From a checkpoint of a small image embedding model: 2.72M parameters, trained on photos of plants, animals and fungi (iNaturalist).
Rows from block 4, named by matrix and row number. Rows with one number belong to one attention dimension. Each number is 128 + 32 x the weight over its row's rms, rounded and kept within 0 to 255. All counts start at 0.
# v: attention value (model.blocks.4.attn.v.weight, 128x128), inputs 0-127
# proj: attention output (model.blocks.4.attn.proj.weight, 128x128, transposed), outputs 0-127
v.54 [144 145 196 168 135 150  75  88 133 120 142 131 118 116  87 136 116  80 143  81 170  95 121 135 178 114 175  91 121 133 144 111 125 158 136 145 151 131 145 149 111 111 113  64 134 131 175 109 102  57 153 181  69 151  61 101 129 134  90 113 113 154 142  65 137 155 135 150 179 119 207 102  69  78 105 136 118 193  99 154 156 161 160 122 122 107 134 122 143 164 104 155 126  81  81 197 129  81 124 137 143 107 134 153  99 116 111 174 142 158 140 124 150 143 114 108  93 136 138 204 127  93 101  36 126 118 159 142]
v.55 [126 108 170  66 167 107 161  92  91 105 119 168 109  98 109  75 137 188 137 127 131 110 103  93 135 125 138 130  95 135 140 146 168 105 119 124 143 118 112  80 137 176  89  59 133 189 100 119 150 163 185 131  90 110 136 146 102 146 182 132 163 104 160 149 123 125 133  55 144  74 127 148 143 115 193 135 158 123 138 160 106  86 105 147 158 101 162 131 143 160  84 179 174 159 152  85 171 131 145  94 133  59 123 172 166 195 153 117 118 107 161  94 135 130  92 117  84 144 182  84 186 165  99 119 102 162 153  73]
v.56 [ 86 155  76 187 143 119 105 131  91  76 181  81 162 164 148 116 146 135  94 106  79 103 159 205 129 133 120 100 181 135 143 146 107  90 111 135 100 156 180 149 134 139 176 176 129 152  98  81 110 150 160 198 111 105  93 160 112 102 100 147 124 139 174 143  84 106 160  97 102  93  84 101 177 145 124 122  69 129 113 136 183 167 108 151  66 119 146 127 131  75 178  87 120  81 143 105 133 196 129 140  91 107 123 114 185 159 129 134 150 151 128  73  90 163 142 159 125  87 157 130 156 176 176 158 110 119 130 129]
v.57 [105 105 192 123 147 154  94 121 126 163 120  98  96  99 134 122 145 152 105 111 147 120 120 125 118 143  97  98  74 183 114 128 137  46  89 116 133 114 103  44 149  96 115  68 163 127  93  66 126 153  89  85 139 121 131 148 193 149  80 123 141 121  91 166 175 122 115 181  99  92 114  73 134 122 175 104 176  84 157 117 143 120 143 157 132  84 155 127 128 120 126 171 128 145 149  77 186 149 100  74 109  69 144 127 167  84 117 138 110  98 152 119 105 121 153  93 152 153 152 186  99 136 114  99 126 146 234 123]
v.58 [125 149 137 125 119 155 123 110 122 104  85 169 157  71 127 139 139 108 118 144 160 107 128 142 131 116 142 159  89 148 148 108 121  67 105  79 143  70 169  99 152 141 102  89 108 143 166 177 139 121 133  79 129 107 111  96 100 148 115 150 105 122 160 141 166  88  89 114 150 134 121  89 105 118 124 101 172 130 113 129 171  97 115  96 128 216 123 131  89 143 115 136 109 104  96 135  64  44 110 105 170  91 118 106 138 177 108 142  74 128  59 108  53 203 131 149 152  90  96 187 151 201  98  43 150 131 126 149]
v.59 [146 176 138 105 107  84 170 126 183 117 127 163 173  58 127 130 128 141 129 170 125 180 153 111 115 138 158 115 140 142 138 104 103 118 134 141 123 161 136 167  83 109 159 146 129 104 204 173 139  84  89  63 115  96 186 139 158 151 124 114 155 136 104  96 123 138 141  94 148 151  98 157 201 153  97  57  90 142 103  89 136 135 155  94 112  82  78 106 106 225 135 167 148 179 119  49 128 136 137 110 162 158 145  85 154 180  96 116  90 153 152  92  91 133 154 138 142 148 130 123 120 134 112 141 161  78 191 152]
v.60 [ 88 142 102 141 136 136 105 116 133 132 120  85 157 141 137 147 146 148 151  89 155 175 147 136 130 110 148 155 144 169 111 185 132 143 182 217 107 115  68 106 141 164 110  74 161 121 174 143 158 141 182 144  93 169 158 177 169 149 163 144 164 119 130 149 122 155 122 129 117 131 146 136 140 196 192 151 135 102 113 124  82 169 101 136 140 108  92 152 131 116 153 108 186 126 162 184 139 172 134 157 139  60 146  90 148 152  79 120  85  55  74 140 153 127 180  98 121 172 176 143  44 108 129 157 177  94 142 123]
v.61 [138 133 140 133 170 118 113  98 150 110  67 159 136 176 161 139 108  64 116 116 142 148  94  61 136  89 166 146 125 155  87 108 114 149 158 116  72 104  97 126  91 140 141 220 146 100  93 166  97 185 143  85  77 105 144 105 130 174 129 141 111 192 126 107 144 172  92 158 166 121  78 118 100 162  69 110 126 109 123 134 101  72  62 168 174 120 139  99 143 142 130 175 151 127  99 142 112 130 137  94 159  96 103 150 144  90 132 110 125 169 108 132  76 153  95 150 186 141 155 106 176 168  63 157  80 169 119 161]
v.62 [155 158 112 119  95 119  93 169 114 148  84 165 115 147 134  94 150 188 143  91 190 163 149  97 134  86 127 173 178 166 119 148 150  97 119 151 120 142 170  51 138 131 140 155 174 187 141 111 149 156 136 107 179 125 130 135 112  85 126 120 179  91 167 133 104 110 122  71 155  88  95 189 140 148 126 110 117  79 135 100 102 191 148 125 132 157  51 149  85 121 121 147 131  75 128 140 134 131 165 121  85 111 139 130 129 152 105  97 107 126 110 108 127 134  76 135  73 166  25 160  99 116  63 105 122 184  97  94]
v.63 [170 185  91 148  77 118 109 145 102 140 179 124 160 195 111 129 164 182 171  66 181  92  77  94 113 173 143 173 130 112 128  96 143 120 114 116  88 116 112  96 122 177 139  79 141 117 109  73 109 165  83 166 191 133  96 135 100 127  94 133 144 164 111 176 111 168 167 143  73 210 136 128 140 183 144 164 127 156  99 153 119 139 108 117 142 179 130 201 122 132 143 144  71  92  94 121  99 103 125  84 104 128 155 164 114 140 157 198 100  80 169 121 152 134 118 154  94 128 119 136  91 158 122 121 160 104 109 125]
v.64 [ 83 133 150 141  57 108 140 121 135 127 118  73  87 127 147 129  99 105 118  67 149  95 115 129 120 106 104 132 105 221 122 109 176  51  94 173 128 149 194 125 132 106 108 162 128 134 173 149 126  47 140 147 105 124 133 127 134 192 109 133  90 114 175 210 157  87 166 126 132 139 163  98 106  78 143 149 110 116 116 157  97 127 173 176 126 116 112 158 158  94 146 116 158 125  94  81  94 126 166 164 102 178 128  87 107  83  94 133 108 158 131 138 132 133 164 183 152 161  87 176 108 127 126 158  90 100 146 194]
v.65 [179 151 175 132  98  56  88 123 203 111 156  98 146 108 133 128 156 161 145 137 108  99 102 124 158 157  84  92 150 126 125 100  99 146 170  82 157 167 143 163 108 172 136 153  96 167  76 140 149 152 144 114 164 114 190 138 142 102 146 131 147 143 151  99  79 132 161 158 192 136  92 101 118 137 114 135 128  87 161 112 108  90  40 151 123 143 134 139 157  88  76 146 136 136 180 144 154 100 132 132 126 102 180 193 119 114  91 178  93 169  67 127 131 131  56 111 108 187 154  64 113  93 104 112 154  98  99 130]
v.66 [ 91 152 115 154 171  96  70 204 129 128  48 191 111  92 117 130 146 172 187 172 139 135 132 172 100 134 116  68 133 102 112 134 126 144  89 195 132 156 120  79 162 112 161 146  59 135 130 132 122 130  96 160 107  98  89 120 121 140 137 133 116  97 105 144 143 187 179  83  79 117 170  91  78  99 127 134  76 134 129 136  51 124 135 103 159 121 152 130 107 137 126 170 132 185  86  92 147 156 107 127 119  56  92 149 153 159 129  89 145 105 146 111  54 150 134 116 141 159 154 164 104  90 139 131 171 143 150 102]
proj.54 [108  93  69 145 109 114 144 175 152 101 115 130 151 175 154 113 121 133 120 156 150 110 212 136  44  95  54 133 133 147 144  62 100 146 168 153 138 191 138 106  87 139 143 155 149 143 161 167 138 108 192  64 140 155  90  97  96 109 153 136 176 149 154 143 112 108 142 127 116  98  83 129 161 157 110 161 164 146 170 146 179  94 123 195 166 149 106 179 165 110 129 151 147 120 120  72 117 210 155 176 174 134 165 131  92 130 116  84 106 142  92  80 129 109 107 142 127 108 125 113 131 161 149 148  68 124 146 122]
proj.55 [122 143 177 137 100 140  86 121  88 109  99 117  94 137 105 180 150 105 115 140 109 131 131 130 122 158 104 147 144 117 156 104 144  98 139 174 124  83 203 143 116 132 194  92 178 130 136 133 107 119 106 120 111 154 116 113  71 189 156  92 113 154  97 169 126 134 114 108 133 138 156 161 107 106  50 142 112 163  29 123 202 113 101 194  91 207 129 148  75 136 147 102 193 121 139 100 131 143 120 133 133 152 151  90 128 125 109 173 115 148 121  41 147 130 163 116 167  61 163  90 141  86  81 139 127 106 132 154]
proj.56 [130  89 190  97  90 114 150 132 127 226  87 183 149  95 150 147 129  92 129 136 152 107 123 104 164 104 116 141 143 113 159 162 164 152 104 138 144  47 141  84 161 194 164 152 145 151 126 154 179 116 140 132 131 107 180 146  59 147 181  76 151 159  69 106 187 118 126 125 109  70 153 145 141 120  88 152 120  70 140 132 108  91 131 100 116 172 150 102 111 134  78 151 124 147 172 153 131  54  84 122 103 132 131 123 128 129 149 136 126 119 150 172 132 140  90 186 104 140 130 146 143 119 131 152 160 128 188 209]
proj.57 [116  98 153 160  97  82  92  91 179 152  81 115 143 104  87 103 145 124 114 185 120 137 134 132  98  79 113 130 101 142 128 137 144 124 141 171 126  89 128 162 103 100 182 146 162  90 126 130 138 111  91  84  86 137 130 129 136  65 148 162 122 189 153 157  60 144 184 122 187 117 128 148 136  72 155 126  73 105 116 118 120 165  81 151 112 171  74 160 162 123 132 200  93 125 104 164 101 142 170 120 167 113 181 157 133 117 187 146 130 139 164 118 120 124 154 116 103  70 165 105  78 153 213 120 137 170  58 135]
proj.58 [113 112 153 159 117  87  79 148 180 143 116 133  92  93  87 105 138 158 121 112 114 151  99 196 118  86 123  79 193 134 123 165 125 111 124 147 188 115 103 168  69 130  67 127 157  94 148 200 121 109 178 102 121  88 116 161  68 115 103 146  96  96 122 123 128 148 107 177 193 150 126 162 101 118 152 109 149 116 146 168 144 123 113 106 128 142 127 143 114  89 153 194 158 197 138 119 122 108 157 154 143 140 151 154 166 144 138 119 110 123 119 104 143  62 156 115  55 132 152 109 191  68 150 208  83 136 132  81]
proj.59 [129 113 111 129  58 171 116 191 156 104 177 108 121 148  83  81 118 168 138 110  54 131  85 141 131 186 183 196 125 104 130 130  57 144 115 122 141 102 132 161 188 136 124  77 152 128 126  70  98 140  84 116 115 139 113 170 152 104  89 188 141 141 122  43 145 126 105 144 172 139 139  72  70 107 141 148 120  63 141  93 160  84  98 184 143 168 147 114  89 134 107 133 126 101 140 182 125 110 151 146 110  95  96 172 128 108 150 162 109 129 109 161 158 123  47 107 113 141 116 119 109 124 141 135  85 108 124 108]
proj.60 [171 135 126 183 170 169 166 114 103 132 173 136 104 110 155  92 190 116 135 156 161 131 131 143 162 135  83 120 109  88  52 112 152 142  61  82 121 129 192 117 123  74 151 120 151 114 135  67 114 194 141 162 140 123 145 117 160 120 164 128 165 124  84 117  97 123 121 126 116 162 103 131 148  54 143 102 157 135  67 141 166 152 151 153 170 152 176 156 141  94 145 111 113 182  95  74 150 101 106  81 144 144  60  97 123 114  96 124 140 192 189 119 127 138 110 174 135  59  90 141 144 167 174 131 104 104 159 137]
proj.61 [124 118  97  99 134 141 130 149 151 124 135 102 161 156 111 168 171 163 157 168 142 165 112 152  97 125 161 106 106 197 129 119 140 118 107 149 178 150 168 129  96 105 131 162 131 121 125 119 130 122  97 148  81 196  74 136  92 136  80 120 110 115 176 121 125  99 162  90 195 162 137 130 129  97 127  92 138 112 158 116  94 143 135  34 148 151 120 117  56 134 131 134 182 138 145 130 103  72 129 144 151 147 134 114 113 137 176  32  72 108 197 168  60 130  98  37 112 133  81 121 118 122 138 159  75 126 156 119]
proj.62 [147 112 141 101 110 150 106 140 114 141 143 133 130  95 115 162 123  85 146  69  88  95 150 138 139 115 163 121 212 125  84 131 108 146  97 117 126  93  64 164 118 164 160 121 146  81 147 136 120  52 160 151  57 147 158 121  84 151 151 186 119 185 145 125 125 123 101 127 149 185 164  64 159 150 139 180 138 152 155 168 220 129 150 133 152 148 174 122 143  92 153 137 155 123 151  96 112 133 108 121 193 188 110  62 128 192 100 116 133 127 135 137 157 121 159 145 128 135 160 101 116 156 170 147 107  56  84 159]
proj.63 [119 169 147  54 212 136  96 113 142 114  75 148 119  80 167  85  97 120  84  89 177 108 126  96 149 127 124 141 152 135 209 157 167 119 121 111  90  84 166 148 143 115 117 169 178 109 113 197 114  93 202 171  93 124 142 144 164 162 145 171 100 115 158  93 166  87 196  96 119 124 102 114 127 147 140 145 132 140 151 124 174 137  52  90  90  79 144 144 152  76  96 149 126 129 153  79 155 129 102 108 151 106  82  99 152  93 130 111 166 144 105 122 124 118 143  88  98 144 135 155 116 146 177 144 128  84 161 109]
proj.64 [133 161 143  87 156 101  96 127 161 102 129 152 123 182 196 125 163  98  98  86  99 150 135 117 137 133 169 172 175 113 132 157  95 167 106  79 148 146 127 158 120 155 107  93 166 135  58 151 159 189 141 105 183 147  53 106 144 118 116  98 147 136 113  47 107 140  80 117  36 184 148 176 147 127 125 123  83  80  84 130  75 120 108 155 136 125 181  82  83 121 103 101 135 165  70 129 143 115 141 140 177  85 113 122 117  96 150 109 158  62 161 140 114 121 107 109 147  81  86 105 125 150 129 111 128 157 115 130]
proj.65 [158  58 128 109 113 133 120 204 182 145 103 156 134 122  66 139  90 110 102 119 135 107 109 129  56  97 168 105 151 180 134 178  89 124 193 169  67 161 116 132 130 122 104  85  65 104 112 150 127 102 156 125  61 135 160 138  75 110 111 118 106 107 109 139 120 169 136 138 127  66 106 132 157 133 168 111 168 160 109 139 174 182 139  95 150  91  82 100 103 164 144 113  68  70 147 115 134 149 131 137 154 140 133  71 121 113  94  97 165  70 127 132 107 191 144 156 189 161  83 166 122 151 115 130 142 106 104 128]
proj.66 [113 117 101 159  58  89 154 117  87 125 119  76 124 102  78 121 166 107 183 129 151 134 122 184 163  93 138  95  74 131 105 103 153 188 155  67 175 117 138 103  85 130 152 121 159 116 197 138  89 119 133 162  94  75 107 137 100 116 148 117 157 153 125 121 120 161 144 121 137 114 161 193  97  76 149 111 153  95 137 142 185 148 161 102 135 126 116 196 161  89 157 152 223 143 199 147 153 199 150 103 142 142 148 148  96 171 136  88  94 132 150 134 146 131 105 151  88 126 172 122 150 172 156 147 114 114 139 169]