Weights of a small image embedding model: depths [3, 6, 3], trained on photos of plants, animals and fungi (iNaturalist).
Rows from block 9, named by matrix and row number. Rows with one number belong to one attention dimension. Each number is 500 + 40 x the weight over its row's rms, rounded and kept within 0 to 999. All counts start at 0. Numbers have three digits each. After the name is the row's rms in percent of the matrix's.
# q: attention query (model.blocks.9.attn.q.weight, 256x256), inputs 0-255
# k: attention key (model.blocks.9.attn.k.weight, 256x256), inputs 0-255
q.55 101:462544500516454491537482495540481430493594467457536500416452456511519439504543522437470533480560473543521455455531497543498535532520531451506478546493566485476460515527492466442439494567472487531442522503487477408517472545468558589471450459492525588450431474462482526583496480526498499469529485484538507466524497498450501508446534505575491580476464448499450388491524516478428588528554500499478512471488457415513495584495460448477459448479495527577519537490535468499510518456501460612454506449478460462533502516431419497488466496515521525525443459489447468502505471469551514543610517541485558515509452433541456521449414524456499435502505400504481458523493495498505548494522462486482503518509449516526588487449500554530504561495476565505479468490511492504499517451478539
q.56 105:577550515515504469476534474463562539497523480524490519509489507534475505439476501587475543430501446454470475509545533490493527555457489464449480548499532497523540485504557519516487487543529466536451495530487461538440518398481513382495447495560443495560451539430555605513549551493449534519507444486467486503435502478582533540504466509621483484455501577564524528536488482455511467503520511542372547466546529451530455500479496495532476492553482510512447424568458446549543501507474499520551501472553490461560481461556544541441576472538498479506530467537582500496465476519491487448552520406479517502510469516477564490471558465543522481517447466451531529457563512524443537567457419525475499496506551518507511481506524506498471520475525521488476523528469479477598439501479578
q.57 101:508421424541541439565540484482544497476436564511525488448469548507477519486488550456518559547503486453492507489455484527512543581518526526491547464401450477500509435522526546495459471550533569505460575475475471536432523585504478510498437563474497517482467484467539473527493539494535479531434499524521531421540519464565474561456523611437550461503526473503541561448470512550515574524531496499451465570546495473466519528496434550445498449471614473474465482480492494490524548462490473454511481500468449481562564529561464489506499488532457469483517512540468511483492565508524455519508441574367471549477504496425481490479462487547519535535426488569493453479548411426520467528452529513541475520523517473528523541480505489515494471459495420488587478485554498513455469492524501
q.58 109:497483465488521489493561512438482597525497429459440452477612557437525496445413470469467495460467560442496454516507627514502502453458565535497516503423481501526426416551529520534521531576468464461521542534506486463525479490492452491474500493532510548480530474502406486500505437433497493457506508530459545577479500499513604504520506436534477464550451470496490560491435500549540494486456517503490445485526531455454536491506422469510444496525499517496514545516539464591553482511513544425526520489477517505455507517504553498464439474468536513460559484518575465508526454474495511410482459513517436555462572468470479502434443526460453515477431489487467508537589471508483540520478506486450522519493489481462501561578481518469601458512497501495483419471490574470485503527441491
q.59 102:425479567468513450518480464406518469536600540500424533526528548502542437468551471500519494525459540480494509519493499481522490510599484503550502511524558506474468462485488473525456489456417540479507491542436535570524552505484549507472461579505504573429439499469508465498491416562519495505486468499506500506499510531528573564516558554525404521433542504472525420448497491461551551458525495511490521574498429467514481534506491478465486489443466479563434495461502569465507537495480470587522591570495489566520545475512540468436533474483541488608479467507456483522485488503546493495494511507483513491512490566492556482484449426432546490517547479515527503534530502512567494479547488423498527526549420526431520420489483448416504438466436499526494494420551464544469488534488480
q.60 104:483624434480526489471478473531600480487486468503520472503456545480522511562510526512502431463529531516460448476561454499482551558451481492455477528435586490471577467495502454404420511539539487491409444486471507472452487506490475567559487474595501546551521507503547571490479475473490499493427523559528544479582484510454541539538458486410548477517465463465502569536471513565525503582572511495505521511533545438584457454459483449476503539450568489555521467573523484521467461418478455459492574472529508447486521527540490483466514458517522485546516444518538499529503485534499506458471446473529553464532444515504442514483519440446524519508563474474506467553542442497525526516473505468488530431482542547478508458486496442533501537496583450470482440442475521506444442486536511
q.61 106:490527523506488563514457444501478519572527518509493458602508488520527579515497417480442476516457520475531522468520591423532500470439458520501481576489553503512472496538498521443568532509444489485540560499491480428509459570474470517579510487551563511426418545558455429495504505550529514428484486554525493583510517522460492503469572441540445539484478421572474535481456521532526517531430492470562520475488452538545510469436487526448477497477472492545506416505465478512475490473571560497576506446414502515553510474532575535520465442489495482517514515466523536505522439602501521522482472459559476480488471498502472495517477534450514454521465472387509522454465442531488526531527414526497518485444485519553530501446552501508516421528446445485460575471500551482546494507486455
q.62 086:513456523459523501520507447509399529517471593520501557542449489486545457451412530488489457537535545531465492468535503533458508534547491508582501549468509442526542530531516428514484436408544439470464483507558504529560430485510524520498492532525447465485469497455565483476585566546512505578502527485490497520472482504506507536413473536453503528575475500501516487519505564535530529516500423500491509485465524464445514499515546420569504516502551502494523498549493527513515495526534611458532463563511442500469495527545444517471530447520466546460428515456501464482485485464511483520509458533486480559448482464404541557486476495520540461544485435581475493498436539506560462572442580508495491481563529499536581487439502447422442502573487492530515429502498446464516584432495545
q.63 099:459554419567492450573510445496418486494527516508551466460522437518534480505522532558479466492646501504453440461483453519525526431514461498513578571513434564513487523631472515517534517515529465531480511495433498480561437517532459548465452506518458509559458516487426486445517527475519521448484436480512516549621561511512491446471573502510492505535587520500494467504477567494529504507518499527478586513502521451487487541544447520473540499563404547475549529501535446504492534471523520549486524549456485564500502535473523516532471538495525498536499527544523512511564485549470434524470525462515408484509509518531404516516472479513512529461536520549489544553563534462509479525495519481525510543483434564476511519514484558470555497490481550598500533469467485545480532495584446
q.64 095:478501504519475489518479490588474507445472493497544538538488528540552594493550496524427529513500507506501535516453407522494488490540531435455515522502534442489469547548518481483537495599570563421455512441518476454485522537493491463474492491449450537480513482472526481489470476514411537536516490563496502532544558515511434487478512476469532568492539517499499450478485546450534490563484471584517481541487473493505507507532505471477514527486547514505547591492493443432491472457465510511507462421514475471494491549454508516568511553477513482444401497508481455421522485494487463504503475504494524537523522527456505537521525538547395506558459529545451514502587460633563483649504512531535461472495513449548543447451490512585510548508519542440509605566489530534440487496531564
q.65 107:548496482534497509439519543572478506495531547530438515553542431468453546495530480472479540450516496503501551526511540480449528473492546596498441460513497528488424525524529509498475523446504570520455493461560471574424529482510555464522454564529502475421542497551506425536500474527459522502493477421488441509405493465509452590515583469475455529501554413454527494381528504442481483482473541491465544434511506528530529494510492521505550495476504468400555522489603558511506493532467583484502452433420552460514520484494470509539517525547475561490484438530508549450484496512561538511448458454500532533525501490499501446481549465536509392448550524470512517496501516543486451490485471452517437552478525505490562500542516480560496533481467561592547479482566448495469457508512472
q.66 104:459482465519484552477498505494517536465504501516479512539435472478476533508531518462503458480517477625457469591496506524617485485500531508506515545509510548535540522414467535516476527460527498484514477483507505515458545439457562561514508503466476510456473579454433539455504456471591531545482468486470497502452523552492520516540506492458585527497441463555485524517451479554434527568484494476514507438583506557489515442488512571479554468580453513504506443472454520530525550540494438477527492531523492399503545468532535450555587435482456429535548451461421569567471490490566481492539471457494503506494483505532513513516536485464450446443521464548518501565457498518532506507437446457465449447507512499496507459500411503528570431449513444481427413466491505470447511550562466
q.67 103:543471485452540439429442471504530476511512424470498532476473537519506541446601472466570536462476471494488525480478429489500583399535576506490483579532521502497515551447524415497542511525485483472491487519480476483460522485507526516464509501539528530536539523552497479431474534490531457547483588409476559458535496432509557506528510531452481509594546494501461493488430535517510485519493551429552515493530501514515507546481454459514474482512436497506497462550441528458466479469527484515489505486444502501451506447513481448503478493493532542605482504491459524523498519503555566557537575513449487495561523485518485629525456529480489468558497528489552478498498527474505525547453473379541578497518490493472511459538491459553492411512487440527509518481539417514552485621401472
k.55 108:482512497486529484571444506392483533532523536502506590447481505481532420496543489511494540518486465480507492464544504470393546473477521519486508421489459538521554492473534582432488491485534463438513547441471545512486420463512469485544495547532536553525542548478434491495492476549549498493497523459543501520569583524429481483471556570449452462399514503520530440421503554483522486551458532466511486475530522532559546503589522467482520477493580494552533474468555423542458486456549509511519419486543513505468461547543486478566530477534541412464497481543470531461551497494461491424525482500533499494519486461492573528485447449477490483525499495526543514535483461650470497483537545500525483506436534539512453558572484487450453482428409492496473507534529478492458487526522487
k.56 104:461512470420462520595489497468499494505503477450528521515519447518492514502494576436437476493448492542508430504498425501434523487508484484540541506545557475496519569531504540494505557409489491562464460499483516523518550519538466480454494467539518467514459466561588545544519568450532539435555564498545510464479500420492514484532456561510536482557484463511483470494452512467490560504485498366535429469490503473486499515444444544404507450557506547406508415567507508538491517538528548462533490511523524517467483466474512536496497454555569543504484519496463500517484462511581455470577428439458436530408540482509442541531491489499493495545507497565532412473547430495511487431423478500506452512496566477487501526446465498406466464540493514486520451505489471505463526561462482
k.57 107:535495446472536541500515522520497560488480515480572534536497510536592450542520490601567461492511481459514489459479509493490491496442507515499627501465460499502568399586419532503501578541547483478490555522449483500502529452471538515492451479452517542465467514493484553458474524464491514507453411448488497504525492550476561589481445462523485410504421521539513502537516456472492446507520549483473406547534495497486536509509513498471490533501576515466485442479534468470544474510453422425555451552582473553592517420506492503506494455454488474436499510506459511546542492418504512472556503522543481501483442499501533458438528553569523468569473471489524613480533441454503406488509516483485503536509489467490533551510434486496513475450512512445502504519551454444482494498563533
k.58 103:514457506472460472560476560571486548496603504519477495436528468454494508526477531561493516516563503465467537448499503540548529507524525474560419477500456504494509510523518418456520508527540455506441553517422503478474554504421536499498495525557489441473414545529552499465569495536510505468553477423537559473500518504524602488529460503468529507549476582485557575556477440553504481517554508531453497574503503550556469512419465496527521479453502488514515526510468539539518550524471569471471425536462508528495472499477548494494416418533539547547472520457488441492444479451466447505516520498476494431540590509497442541460495521509540469499511484521516423417443514523525475511391504513492550464457491517462508537513546468455538550454494532501486463580531426398468542525473515
k.59 103:556518531433524478589546521553503486489476473467524496544471502474467502561513468524530493485434558511483521502516543481550509471469444498494569489543539513504450435533527501474501506515531492413489516521559509445544500526503429466511416523525496466437554557502562465514448538542512556540532521446466542461406481514443495448492561429463540491550541575479376522479548444515492478495528467475571510586502510491520596515457492528520480490481465515437522578493538544496528492540505504582563415426561511515525423513504469543551469501514451503492431521490524542481476456550526478482599488481597474435440448529478486481512456544537485416464492463450467499522489495460568523480561500542498517507457469508482493562524470486471424494506517509501535608513562517491485490483500543
k.60 099:481455493492504510481579459531540573449579481529532529466385507502498511508499455512457457475453423491499514481513498528469486479508481535514524546473515572443485491511482480382499489425459541533484505447459525476534498555503429544469447497532509516566460513534493502547488513529459493445518459510470529473407463546438563511543514503533517494496490420483508477484546455475425467528465473468364480489528508405517466563544530496493508544479500491462526455509506531457459548388475501495540516562473490538471531464513506565483542495532491531489512515523530538484522529466546488506475497517555543463500508525479492554591424491617500468504480423513529518507501477481479586452463435531433486398444499519433514545506404489514487443503533452476524463431498525491512575555492453
k.61 100:462560488537501499499520526545522560470585519582410489486469499443489512452514471506494547476490493467453453505532521500467543470572512484575505394494494494430458548504475501427451517563518484478503454542459436509500514460377416457516457446554525459525496483437444519515573511521440508557518448522517526484509526509489522436507593456438505521507504543486531569522494474503529488475499474550458531507544556430500505535575517478542489459513521473536510557516547512408524475450534488540549445426507486504536545510536543492567490407559573504509543499544486549528496528545502508516487523534497618534467481451531527479522506548485449456484537492543496494520587507582498506496531506539467505557532453554502468536526498443511483506519516491450485450430513405534449440517426499
k.62 090:513475499453559484492474540527536513586386468509429427496432452474489499476482550477498451515454510526577558554481486429497478481528477590532534514567490562518558519444436519454508522435509559538535528472471491529501431565448453487525549600519567470456503459488483500502450501563501574465506550513518486469502491508583524542460471530509457534523464584511531423481539473508503507580473509551499441507553467594533515486491476547549557534502521534492515543490539467533468524514531488537466460495458458484512533506527462523440450579429414477472473438429504556486448531533578506553553533507484492502585467454490447507466522554547581504542475564505529458566525514507521534457567510467512526512509464520525464487499425484492505539515532481519463480500578493535511514480447506
k.63 093:538460508536442503522554535412402531553482527529494520397484520482537556474498560501515524506463511514518499587502570527526531503473488546540481467551508448497454569499450484499503496470477497499514513519477524497510460601513497487538521467554553507552520490539440574467541411502481499511489504405468555488528600474541454456483548507469420552581563520557463510493500601444499486507431474468449495480524536461453460513504575532459461549492537524543493455467496445513440487458509457479483437479481548407524524467526545442521472501540489477458528573479543476503487526522522488471536450487454497498460551493449489529564483414457539522490474495472451485528543449592480417537522489517546567585519512546469485468586494470484552471494494524512485467538564571483556497497519518
k.64 091:501554565444440559513496478439539532479542572525555497475478422504506522567502418477479471483516567510561538503434469539535481477454442531568474428554531568517524494503515460552585453459510459468459476522518423531513521472551452486516459460538510489524477562514564512490514505507535507435507507488516506477495498494528491467526556502504468519518523449493565508534452504464516525491505462506552424462468465505509428509483536506445490503578542496505551552509561575597451518500531510511466497540482409429450484457482540515509495521483540528483443560472502414498555473450519537530418435531481429508503563423502451531491536478584536513547482513443602471463457475527467489482482569511548553520447541517424531544526474532470439457490526513573574492551525519528538473450461524
k.65 105:552516513531542496504562434444461502542516545479486452458457500460515476507468481528472506487542480515434448530596515502453487522541530515498538442520463570463483467600484526520478423451500510496504508499378507504533432525513491484553518512519472510480588519509582538495514476505491493542495482469528496568453526492479541434527489433466466528528422505500448508501484532500505539519537429468476518507479493486528530424588470565530478456558480470557465526452504485459524525457598441476514494509444531527518493462544512511504523503555520499543447598471448565565473503609437452545553515474422501523517497497519496492464530486503515568499519482408599494463584551615465540437497465544468510537486534500489472428528574502495438527522563529486487468449495462505467523495467547
k.66 095:528478458470523518490526539474548506529506525518507551484428508476438446461550515426557431483458452517492549453566546514448516548585484516524473475462547417468478484528535526500497543494591548452513481520503476528542485480514390466506530516477459505503472477494401494544479498535540486573458585557535505460505582534514567448476552437447460522470494504463488456487568441479431552479583528446468527502513545464502483386459513484586515563501557507502519503486472515496450529540501462484556515442552507473466461515510511565473480457461475504505556522549457491525501465515449449519570458506531491487483464441468491449409485545476452517432503529499448554510459512456524440445548516459489506557556504473595488515462491516529502519579533479479459453463540576519479452506553510
k.67 101:482486469507492554483505466544523504423509544495486457466481388497466539531513616447508544496540446489412493508549507446555525529440563529540501490535539502510524425529516524533516553495499555507471543478488481489580477507473546479589458458535456465520435548450487563533500465500499409530514505449399499439462490489535510461520459509494541468635505505572472513514435501525484550550561456462492586546451497466462498491464480497468546507571501516589496456465566479482525533531537495517501499468547515597519517511449492507491459447497484487550497468502485548461460557540497451511556477504493564494503423519480565448555476471407477492497560499500515474525401431446472498554543462527476566457501496446515471555496526503483458485540470471477454481521471515541497536436481531